From a checkpoint of a small image classifier.
Model: 2.38M parameters, 40-pixel images.
Training: normuon at rate 0.022, 6100 steps, batches of 384, held-out accuracy 93%.
Data: trained on microscope photos of single blood and bone marrow cells, 12.1 epochs.
Rows from block 5 of a small image classifier, named by matrix and row number. Rows with one number belong to one neuron. Each number is 50 + 15 x the weight over its row's rms, rounded and kept within 0 to 99. All counts start at 0. After the name is the row's rms in percent of the matrix's.
After each neuron's rows are labels from the 100 images, of 14848, where the neuron reaches its highest value: "place" is the part of the image that holds the peak. Only what is clearly more common there than usual is listed. The data: microscope photos of single blood and bone marrow cells.
# fc1: MLP up (model.blocks.5.mlp.fc1.weight, 384x96), inputs 0-95
# fc2: MLP down (model.blocks.5.mlp.fc2.weight, 96x384, transposed), outputs 0-95

fc1.200 103:45 48 49 71 36 52 67 76 59 49 59 62 43 49 21 28 22 52 45 43 36 60 70 80 60 61 36 61 67 68 64 82 73 43 44 36 16 50 55 61 46 63 59 64 51 59 57 46 63 65 47 28 50 58 44 43 53 23 50 55 39 45 41 63 89 27 45 41 25 57 53 53 56 49 46 18 46 69 46 58 38 49 39 28 79 62 50 42 31 50 67 57 57 30 28 23
fc2.200 114:48 70 42 61 44 79 31 52 76 42 26 35 57 46 65 74 44 45 32 49 50 54 33 36 65 46 48 76 30 20 54 48 33 62 67 55 58 56 59 65 52 48 36 63 38 54 41 78 71 65 49 53 64 31 40 47 70 39 57 65 43 25 55 44 33 39 27 49 79 32 32 57 53 39 51 59 50 44 45 54 49 62 33 53 27 63 32 56 10 46 29 58 68 88 67 69
place: bottom centre

fc1.212 109:31 44 65 41 48 33 39 79 61 52 43 58 50 45 83 77 55 38 27 53 14 52 48 58 67 57 37 37 46 51 31 28 58 85 70 78 35 27 66 44 55 37 55 48 37 75 44 45 56 58 62 49 67 63 71 50 51 26 77 62 50 48 33 50 47 55 34 30 57 36 19 71 35 48 77 42 44 45 70 41 33 70 59 69 44 47 33 39 21 64 49 52 45 54 56 51
fc2.212 108:54 57 56 76 46 51 29 44 60 67 57 66 22 62 50 38 42 55 31 56 54 49 42 49 62 37 44 63 37 43 59 60 48 48 50 90 43 47 19 45 42 42 47 49 49 30 48 44 48 66 10 59 61 34 58 54 32 73 30 62 50 55 60 51 50 30 20 51 39 45 52 47 65 49 33 66 89 53 55 60 58 62 73 25 41 50 80 67 15 20 29 41 64 61 56 72
place: top centre

fc1.337 108:57 65 68 52 57 79 21 64 41 41 49 58 70 35 48 32 27 71 61 60 50 22 50 37 41 60 66 57 84 53 49 21 35 44 72 68 62 38 37 50 67 50 51 36 31 60 27 28 52 06 61 51 45 46 49 52 60 79 49 48 78 53 73 39 34 50 47 50 70 47 51 42 50 51 47 23 44 39 63 70 58 30 61 49 73 29 64 40 47 27 65 57 36 44 39 58
fc2.337 106:66 46 39 20 51 38 35 39 38 53 56 34 44 44 56 30 49 42 53 61 69 69 22 53 47 24 30 71 45 40 38 73 48 48 66 16 62 38 62 47 44 14 66 39 54 21 52 49 60 60 59 38 29 34 26 69 43 26 47 40 52 31 53 06 75 45 58 54 57 48 34 63 73 44 25 47 73 40 57 34 65 59 45 55 52 69 34 48 70 36 55 65 54 53 61 56
place: middle left; centre

fc1.352 099:37 42 57 53 65 35 57 39 45 47 34 35 43 39 36 44 29 52 52 65 57 32 55 34 63 72 34 75 30 57 47 52 31 62 71 34 93 38 67 49 48 62 66 77 51 54 49 46 59 53 70 45 63 43 41 46 60 49 83 69 39 31 52 44 49 54 56 60 65 54 51 55 44 72 45 54 46 31 55 19 51 56 46 72 70 17 46 08 49 39 30 48 59 16 77 32
fc2.352 111:52 47 99 50 48 44 67 41 47 49 45 39 62 26 62 42 54 59 40 34 74 37 40 31 35 61 39 53 54 56 59 61 43 38 57 64 42 58 48 53 52 49 54 40 59 41 64 45 46 35 55 32 18 37 41 52 79 47 53 20 34 33 21 39 44 62 52 70 50 00 47 55 47 62 48 66 37 67 53 64 30 52 61 63 41 70 55 50 61 61 51 47 83 38 93 36
place: top centre

fc1.0 103:68 47 55 37 76 72 44 26 14 44 62 38 67 46 70 60 34 57 68 54 58 28 47 63 71 17 43 52 56 48 40 61 25 54 63 48 64 48 39 44 46 57 82 73 49 48 47 34 70 36 35 48 61 59 56 73 58 34 54 35 48 96 58 49 76 65 58 37 36 38 53 54 57 49 50 27 49 21 46 56 54 50 54 47 38 51 34 62 32 40 34 45 47 32 25 83
fc2.0 117:65 37 26 59 37 23 71 64 39 38 71 74 33 59 44 52 37 54 40 56 80 61 60 55 41 48 45 53 41 34 85 51 61 51 70 47 41 65 76 28 25 54 58 58 59 56 44 15 39 44 86 61 37 47 52 59 46 47 50 57 42 49 62 56 49 49 20 32 61 45 50 52 57 31 39 31 35 55 92 54 63 36 56 58 40 60 62 53 30 32 34 33 75 69 34 68
place: middle left

fc1.30 094:74 38 52 28 76 59 42 38 46 48 74 59 46 35 75 72 40 18 62 22 54 64 64 36 31 10 66 53 60 41 47 44 51 43 73 47 54 44 49 78 28 53 67 52 46 45 56 59 59 34 52 71 72 49 49 41 71 60 45 47 39 40 73 17 44 51 77 15 68 53 67 62 48 23 51 35 50 47 45 52 43 44 60 65 47 12 52 46 57 59 44 37 52 49 47 40
fc2.30 108:56 37 41 34 23 62 53 57 50 34 28 74 55 46 35 29 47 42 74 42 42 62 53 64 63 46 35 45 54 53 30 39 67 44 56 58 34 35 68 58 48 58 45 69 34 60 45 98 41 44 46 64 73 31 36 56 51 38 43 54 38 38 61 87 51 18 67 45 63 56 62 49 75 20 79 57 64 54 48 53 59 27 34 15 53 42 81 57 36 54 50 44 48 51 64 34
place: top centre

fc1.15 092:49 48 44 45 73 52 49 58 55 48 73 47 46 67 37 60 65 33 41 35 36 41 69 63 41 27 47 80 56 57 44 29 17 24 59 40 55 44 52 37 51 30 33 48 67 52 66 40 46 47 38 48 61 38 37 55 57 40 79 58 47 26 57 72 45 59 75 48 56 86 31 34 73 15 69 58 47 68 62 18 34 48 60 49 79 49 46 67 55 45 63 73 30 50 24 47
fc2.15 094:40 53 34 45 24 30 42 54 18 48 50 66 56 70 33 44 42 35 60 60 57 56 44 48 59 41 64 57 21 62 34 51 52 46 71 55 57 62 53 66 47 73 60 47 39 49 34 51 41 61 29 60 51 73 38 29 36 44 63 76 37 55 53 64 72 22 33 33 33 55 42 74 63 34 74 47 43 57 44 48 35 23 50 60 83 65 33 80 76 70 54 16 53 53 57 71
place: middle right; top right

fc1.198 095:31 66 56 25 72 41 41 49 50 41 42 64 43 21 63 49 36 74 37 35 64 41 63 41 69 51 24 41 72 46 61 60 36 55 77 55 52 63 66 41 58 44 33 52 26 28 63 55 70 33 65 70 53 46 54 67 40 50 40 65 57 69 63 47 82 51 62 88 42 40 70 63 27 36 54 45 30 36 49 78 37 33 38 69 50 63 35 41 39 44 50 24 20 60 51 35
fc2.198 096:41 77 48 35 43 55 48 46 41 41 39 58 39 57 24 72 49 50 61 22 41 90 30 38 46 46 71 53 50 31 44 58 60 54 40 37 49 41 70 62 53 59 34 38 67 54 76 42 42 38 35 64 85 37 32 32 42 41 48 16 32 41 63 31 59 77 42 58 68 57 37 71 71 72 47 56 41 65 63 52 56 25 49 45 35 64 50 52 33 53 61 84 65 20 59 41
place: middle left

fc1.13 103:46 84 35 34 54 43 50 35 33 56 43 53 50 35 77 39 59 28 50 46 54 53 00 71 54 65 57 33 38 46 32 53 45 35 59 47 35 53 74 32 54 52 41 44 58 73 40 45 44 36 50 68 44 47 51 59 54 70 45 67 09 20 93 60 48 42 58 62 39 53 58 53 40 56 38 58 51 28 37 43 31 69 58 55 73 60 51 79 77 44 58 52 39 49 75 53
fc2.13 093:64 83 43 35 64 48 36 47 36 74 49 58 37 52 81 42 41 56 30 40 69 30 49 42 65 58 50 55 59 80 87 31 45 36 38 65 16 54 73 67 37 68 38 59 45 34 41 39 41 66 47 40 42 26 50 44 35 33 43 24 51 52 28 52 63 61 58 56 17 43 55 64 40 43 54 44 54 46 70 29 44 59 43 63 84 58 39 48 64 53 31 59 64 84 51 57
place: top centre

fc1.109 091:80 31 42 61 66 35 49 67 73 52 53 45 51 69 59 41 27 66 59 27 43 74 65 33 71 16 40 42 50 61 07 67 42 48 48 59 34 54 51 16 65 75 75 55 31 25 32 72 61 45 58 57 60 46 49 44 72 55 34 53 50 64 67 35 56 33 62 41 42 27 64 65 32 22 41 49 69 49 57 50 32 38 38 66 56 48 56 45 50 47 48 51 54 68 64 41
fc2.109 063:35 35 37 43 67 63 59 54 60 23 41 37 60 76 36 71 60 53 75 28 41 66 76 60 63 50 35 23 61 46 44 41 45 56 40 41 46 43 69 58 54 17 74 59 54 56 46 70 35 40 46 23 61 38 59 39 61 63 43 20 49 41 63 65 45 45 67 64 69 47 61 74 61 78 59 65 23 48 61 30 64 56 28 48 43 22 65 44 67 65 14 43 42 40 55 61
place: middle left

fc1.111 113:34 26 34 52 53 28 45 55 80 53 25 61 51 54 50 55 23 35 67 50 53 34 58 99 62 58 61 47 55 36 58 82 58 35 60 51 55 68 61 49 55 49 55 74 33 55 44 37 55 36 36 29 39 57 50 40 62 43 40 36 48 50 63 41 44 53 39 15 52 65 47 77 53 62 31 18 42 50 51 49 79 46 34 38 41 60 52 48 73 79 79 38 48 66 41 33
fc2.111 108:46 45 41 41 46 58 29 43 33 35 33 55 49 68 57 51 28 48 54 50 40 23 34 44 55 62 17 42 34 73 59 41 45 49 33 36 67 65 45 66 29 17 22 48 33 44 50 53 67 54 49 26 49 39 58 51 68 41 50 41 26 45 45 46 54 47 36 30 80 50 70 42 48 56 50 39 52 26 34 26 51 44 47 19 41 72 46 51 63 49 57 97 90 50 36 62
place: bottom centre

fc1.6 093:47 43 55 46 40 69 33 54 43 46 39 76 37 45 45 67 72 32 56 58 46 60 57 53 29 62 29 26 40 46 17 52 44 61 57 47 59 68 66 74 48 18 53 79 58 91 36 50 67 52 37 31 81 52 18 43 64 38 49 79 54 58 37 55 42 41 39 15 64 43 48 53 42 44 66 38 48 74 26 49 54 45 61 31 38 52 58 31 45 49 61 40 46 53 72 72
fc2.6 095:37 46 44 54 45 52 68 61 77 61 48 39 50 64 57 56 59 48 09 47 60 37 52 44 56 42 62 63 34 71 64 37 67 41 40 81 49 50 64 65 34 53 44 82 27 63 13 37 22 61 44 57 75 42 74 63 17 51 46 52 46 58 80 49 62 67 56 60 24 46 33 39 63 63 51 46 47 54 76 39 43 71 39 51 28 44 40 62 59 27 42 59 28 61 71 62
place: centre

fc1.203 100:72 54 29 67 59 73 44 37 44 58 51 68 34 52 49 55 62 38 52 46 58 33 48 46 41 45 65 21 47 47 54 56 31 45 56 22 60 67 53 71 57 47 47 56 34 44 44 29 33 67 64 16 68 55 42 43 98 31 68 56 60 61 47 41 31 72 43 38 37 53 77 36 35 59 71 26 46 48 30 78 35 58 48 67 43 27 48 45 30 49 52 58 73 74 48 80
fc2.203 067:32 31 64 51 53 38 61 39 69 48 47 35 28 47 39 52 64 41 18 53 40 38 58 43 51 45 39 77 48 35 61 70 61 59 41 54 43 55 82 63 57 63 23 69 31 59 52 43 49 67 31 53 77 56 71 62 38 61 59 32 57 06 51 74 76 46 49 54 52 33 48 61 40 53 72 52 37 29 74 44 60 48 55 57 30 46 73 57 56 51 79 57 69 30 85 41
place: middle right

fc1.78 090:27 56 67 60 78 45 37 84 48 52 56 46 52 83 54 31 55 49 61 52 33 56 40 38 56 46 45 32 28 50 35 43 52 68 49 65 47 29 40 50 48 29 80 49 53 58 55 50 55 55 41 30 50 51 67 25 76 58 28 84 71 61 70 47 48 56 44 47 44 33 35 45 43 49 14 36 65 44 72 62 52 72 35 38 33 36 34 45 49 59 93 32 39 73 41 48
fc2.78 083:47 66 23 65 72 48 61 37 54 46 17 47 54 39 66 34 60 64 44 46 53 60 27 78 41 28 33 66 37 35 58 57 44 61 52 16 36 29 63 32 55 31 54 45 61 57 43 47 62 43 68 43 29 41 40 39 39 39 57 63 21 50 43 55 19 31 32 44 51 22 57 67 48 62 27 46 69 57 30 65 60 43 44 75 53 48 81 53 44 22 50 47 58 13 61 38
place: middle left

fc1.340 101:68 55 83 41 76 39 58 50 52 59 35 63 61 57 45 52 55 52 18 22 34 57 28 63 34 48 55 57 53 39 36 38 36 20 56 24 53 65 65 54 50 52 45 33 35 33 88 65 35 37 28 50 78 56 29 69 82 53 58 51 39 49 53 47 58 62 62 50 51 48 39 41 67 29 69 59 66 58 13 68 45 51 59 55 74 45 45 66 65 36 34 47 25 68 40 41
fc2.340 097:60 18 66 32 58 09 57 60 47 33 51 43 50 51 53 49 44 31 31 54 49 42 47 43 51 57 58 53 32 67 59 41 57 62 57 65 36 61 33 40 67 67 41 55 00 57 75 52 41 23 26 65 46 74 58 52 40 33 53 42 45 37 81 42 54 36 48 65 59 65 52 44 45 45 26 53 47 72 68 65 47 49 58 63 70 71 17 29 62 37 55 22 66 66 58 53
place: top right

fc1.195 095:53 56 16 92 20 51 50 49 57 27 44 42 56 53 67 62 62 42 62 32 36 63 29 38 54 44 64 51 57 51 43 99 49 28 49 25 31 57 78 70 59 34 47 61 41 49 49 37 69 46 74 62 40 58 66 72 24 36 58 55 39 62 45 48 51 50 51 45 59 53 41 53 47 45 33 27 60 28 44 57 43 40 41 44 57 79 63 50 26 66 53 52 53 61 48 27
fc2.195 095:67 48 49 40 57 60 50 76 59 63 47 62 47 55 63 43 53 55 83 44 51 36 74 37 52 31 20 41 46 22 67 43 48 44 25 85 74 35 41 46 78 39 58 34 44 45 58 46 27 54 34 28 31 43 49 43 47 54 44 12 71 35 26 52 61 46 45 65 50 47 39 50 19 61 60 63 35 75 65 35 56 59 60 56 53 54 53 28 72 65 19 32 50 42 29 58
place: top centre

fc1.251 105:53 62 61 58 65 45 63 73 60 47 72 63 45 36 50 30 16 51 29 66 53 68 53 82 51 60 77 70 55 29 74 37 72 41 64 55 62 64 37 56 40 43 52 46 35 30 36 58 69 67 52 51 49 58 32 56 56 39 45 63 44 73 46 40 58 45 25 48 60 74 33 47 66 34 63 21 49 73 30 49 37 39 42 08 47 61 38 48 41 51 52 54 35 32 53 11
fc2.251 108:52 73 49 84 48 64 39 34 61 58 38 61 22 70 54 73 53 55 43 55 41 38 42 35 58 56 61 42 37 58 43 59 53 42 40 37 58 57 60 49 63 57 54 64 39 38 33 93 38 55 52 42 47 22 55 54 30 33 58 67 53 70 55 22 22 54 54 74 66 26 42 58 80 30 44 45 43 45 56 37 35 82 57 65 61 70 50 46 42 50 34 75 70 89 39 54
place: bottom centre

fc1.373 098:55 26 63 43 47 40 78 30 53 36 61 48 66 41 51 68 34 49 44 46 62 21 49 35 49 73 27 52 37 61 56 64 24 53 71 28 46 42 82 52 54 44 67 29 75 53 75 46 43 63 51 36 63 53 53 34 43 53 53 74 24 42 55 80 53 60 59 39 56 38 62 29 56 68 54 52 58 42 29 55 77 40 35 69 43 35 42 24 34 42 52 48 51 37 99 38
fc2.373 096:34 50 77 52 53 57 46 44 56 56 51 62 68 47 37 68 48 46 46 72 59 29 49 27 51 35 59 48 59 45 83 38 63 60 55 18 61 47 51 63 41 53 47 44 58 41 56 50 43 61 37 27 35 74 64 40 50 37 51 35 51 31 34 13 46 73 61 57 39 03 23 53 55 57 41 71 35 70 53 48 54 55 65 55 55 43 38 46 48 57 64 63 91 46 96 35
place: top centre

fc1.99 092:33 69 69 37 66 55 70 49 45 44 90 12 76 52 50 20 39 25 55 51 57 65 44 34 41 51 63 40 59 62 59 54 50 49 57 35 52 37 42 30 44 67 46 51 30 36 41 45 46 57 47 57 45 73 60 61 45 53 49 72 48 31 61 35 67 67 63 69 63 63 44 30 55 60 71 53 41 49 50 56 31 33 23 53 23 69 72 72 44 42 26 64 15 60 65 27
fc2.99 091:69 54 48 53 44 34 54 47 62 52 31 18 71 43 48 61 71 43 44 23 25 49 10 30 68 38 73 35 37 42 49 52 68 77 47 28 65 41 47 57 32 43 48 50 60 37 48 61 45 70 38 44 57 37 65 60 23 68 57 49 61 45 68 41 22 46 21 69 46 51 68 39 68 35 53 32 42 42 57 39 94 49 29 43 39 57 39 62 32 53 43 44 42 72 68 43
place: bottom right

fc1.288 093:52 61 56 42 60 54 50 51 40 51 59 34 40 58 76 42 67 34 63 47 56 63 58 45 33 72 38 44 57 68 41 23 36 54 44 72 72 36 59 36 44 32 26 38 51 45 09 58 54 60 12 66 65 55 65 37 49 46 47 60 72 58 29 72 61 62 57 39 64 55 69 60 66 62 48 60 59 49 44 40 63 62 28 23 60 48 54 56 64 22 51 22 50 34 00 42
fc2.288 110:32 52 49 46 39 33 71 55 37 43 60 46 53 58 61 52 54 58 53 42 84 49 42 47 40 48 47 62 69 50 59 57 56 49 52 42 39 62 62 54 31 86 46 51 51 59 44 27 36 70 54 67 25 85 40 31 52 43 63 72 02 53 31 54 41 54 54 43 54 22 34 08 35 20 65 52 60 19 49 52 38 56 60 58 60 43 46 41 38 51 61 33 34 14 40 52
place: middle right

fc1.70 096:28 66 57 49 50 62 25 46 36 62 30 53 45 44 59 35 27 43 58 74 40 46 51 45 47 57 47 49 46 44 21 82 35 36 50 58 51 34 52 41 48 59 54 75 28 64 69 60 52 59 66 50 32 25 70 54 58 99 59 73 37 23 77 64 47 56 75 30 55 46 51 38 65 47 63 38 22 77 37 68 52 27 54 42 56 37 40 50 49 68 29 39 39 46 54 62
fc2.70 093:45 55 40 56 65 43 52 55 41 39 33 50 40 61 72 59 86 59 51 37 36 01 74 61 46 85 53 76 69 63 67 44 48 47 54 53 31 54 69 39 36 53 41 36 26 45 65 35 58 47 79 32 47 48 41 60 41 54 61 58 52 70 32 58 58 34 54 53 48 64 58 25 39 44 44 21 60 48 65 49 54 66 25 25 44 79 51 28 70 48 50 48 38 70 46 21
place: centre

fc1.3 105:61 65 30 56 78 76 33 56 76 52 76 65 62 36 50 70 48 26 70 77 52 39 35 51 46 36 72 44 33 47 48 33 29 25 42 44 62 52 53 63 72 36 53 58 29 54 44 63 64 59 70 22 55 51 34 68 64 24 26 66 71 56 53 49 34 71 52 51 50 42 66 24 12 40 43 51 56 49 49 39 14 51 76 52 46 46 45 45 42 49 48 42 45 69 52 58
fc2.3 104:45 15 41 45 54 62 59 46 59 17 52 51 59 67 56 62 33 60 39 56 63 39 73 63 85 48 33 71 45 38 73 58 45 45 50 42 43 41 58 66 71 39 37 54 26 57 66 40 44 66 37 61 53 52 51 56 23 66 45 12 30 54 43 71 29 62 41 09 57 44 46 49 65 31 37 47 31 47 38 46 86 48 54 57 55 73 52 66 37 56 71 51 78 33 41 46
place: middle right

fc1.361 093:63 39 19 33 72 52 42 64 59 80 49 50 18 29 71 42 79 39 55 51 58 60 59 56 53 53 49 52 66 39 42 62 41 19 44 65 40 32 47 36 38 55 49 66 43 30 76 52 42 66 56 83 62 39 67 45 68 56 67 60 61 37 19 39 58 38 52 52 72 60 56 59 41 73 67 51 27 58 60 58 35 28 57 42 44 12 24 24 39 52 64 54 58 46 40 42
fc2.361 098:67 30 63 69 35 52 74 38 50 85 57 43 49 43 20 44 60 36 67 61 63 44 36 52 46 49 77 60 53 53 40 52 73 50 50 28 59 62 03 42 30 49 58 44 67 67 75 58 52 35 59 80 75 36 57 37 66 56 74 57 23 69 41 52 56 58 33 47 57 46 48 46 46 69 48 60 77 55 30 69 27 30 55 47 30 46 15 51 51 37 46 44 41 51 48 60
place: middle right

fc1.105 100:43 74 28 62 64 67 57 33 70 54 46 53 56 36 75 15 44 41 66 19 33 36 68 42 16 50 68 65 50 25 32 68 40 66 73 58 47 47 48 68 52 57 67 35 79 57 49 49 55 41 41 63 41 50 21 44 64 53 52 40 74 29 54 57 44 53 77 70 43 45 60 49 46 22 57 40 49 43 61 51 56 56 53 53 73 50 47 58 18 22 35 35 37 44 46 77
fc2.105 097:44 28 38 10 62 41 75 48 35 30 42 68 40 23 39 75 43 53 59 56 40 54 62 57 63 42 41 82 74 52 57 42 63 66 39 40 78 41 48 67 60 81 24 43 57 38 18 37 39 30 33 45 53 49 52 58 10 40 49 52 50 22 71 65 38 65 46 40 43 48 58 47 55 64 64 62 36 42 34 37 33 52 60 62 28 34 55 64 69 53 60 41 49 31 46 59
place: middle right

fc1.333 096:30 66 66 46 72 52 56 62 35 60 49 66 68 52 69 70 61 13 59 20 53 68 25 26 70 49 33 43 38 38 82 38 36 45 72 38 63 37 27 63 46 49 45 58 49 38 56 35 43 53 22 82 57 51 23 46 63 42 32 54 52 47 63 24 59 81 48 58 48 43 63 68 68 51 60 53 74 46 50 62 37 45 52 54 65 32 55 26 47 39 66 64 47 48 23 40
fc2.333 100:60 49 43 48 55 42 42 58 51 71 40 26 14 34 50 50 32 61 51 16 43 40 24 47 58 64 61 58 42 61 10 49 45 29 57 54 19 39 74 48 45 41 41 46 87 69 66 37 41 66 40 55 60 56 35 68 55 25 42 50 58 69 38 70 61 42 69 38 58 61 30 46 65 13 64 69 53 47 59 52 72 34 74 47 71 54 42 58 26 39 55 45 38 48 58 41
place: top centre

fc1.20 105:42 53 38 36 68 64 70 33 62 71 60 25 48 24 69 59 88 40 36 51 52 61 45 35 21 41 49 54 58 54 46 60 64 25 62 75 59 43 50 49 65 24 30 47 50 40 40 65 59 76 43 60 53 39 51 30 64 35 74 52 72 37 31 52 61 54 74 60 57 90 37 28 62 48 65 49 28 47 49 50 36 28 56 50 39 17 35 42 46 76 57 53 54 28 58 55
fc2.20 096:56 35 57 45 35 50 72 67 42 51 64 62 53 29 17 34 54 34 71 49 67 61 26 53 31 40 70 61 72 59 32 53 68 54 41 28 53 58 04 55 60 71 54 41 64 54 53 51 52 54 74 50 63 43 51 29 66 41 37 73 35 46 39 41 43 58 43 19 50 67 40 39 62 16 66 74 55 75 33 54 31 11 45 44 45 55 45 62 52 50 31 67 56 43 39 59
place: middle right

fc1.332 114:66 43 64 46 45 22 48 53 56 48 57 93 40 59 64 50 24 38 22 61 26 60 37 71 55 54 65 50 52 40 31 39 66 53 75 59 40 39 55 47 61 78 47 73 07 49 41 56 49 36 44 57 43 62 63 56 86 46 41 65 18 78 73 33 50 54 54 48 45 53 44 47 26 60 49 41 54 29 52 37 37 55 42 45 66 38 46 70 30 51 59 16 47 59 67 55
fc2.332 122:64 53 66 42 54 67 41 59 54 53 53 74 49 50 29 65 67 89 59 69 25 45 65 45 29 37 27 22 45 37 56 48 66 59 56 52 26 68 48 39 43 37 37 54 64 32 39 58 26 50 39 58 54 49 40 57 49 58 33 59 45 72 76 66 55 54 38 63 23 34 91 64 34 49 32 30 63 47 68 55 38 81 51 35 35 58 56 60 22 36 35 41 59 47 67 74
place: middle left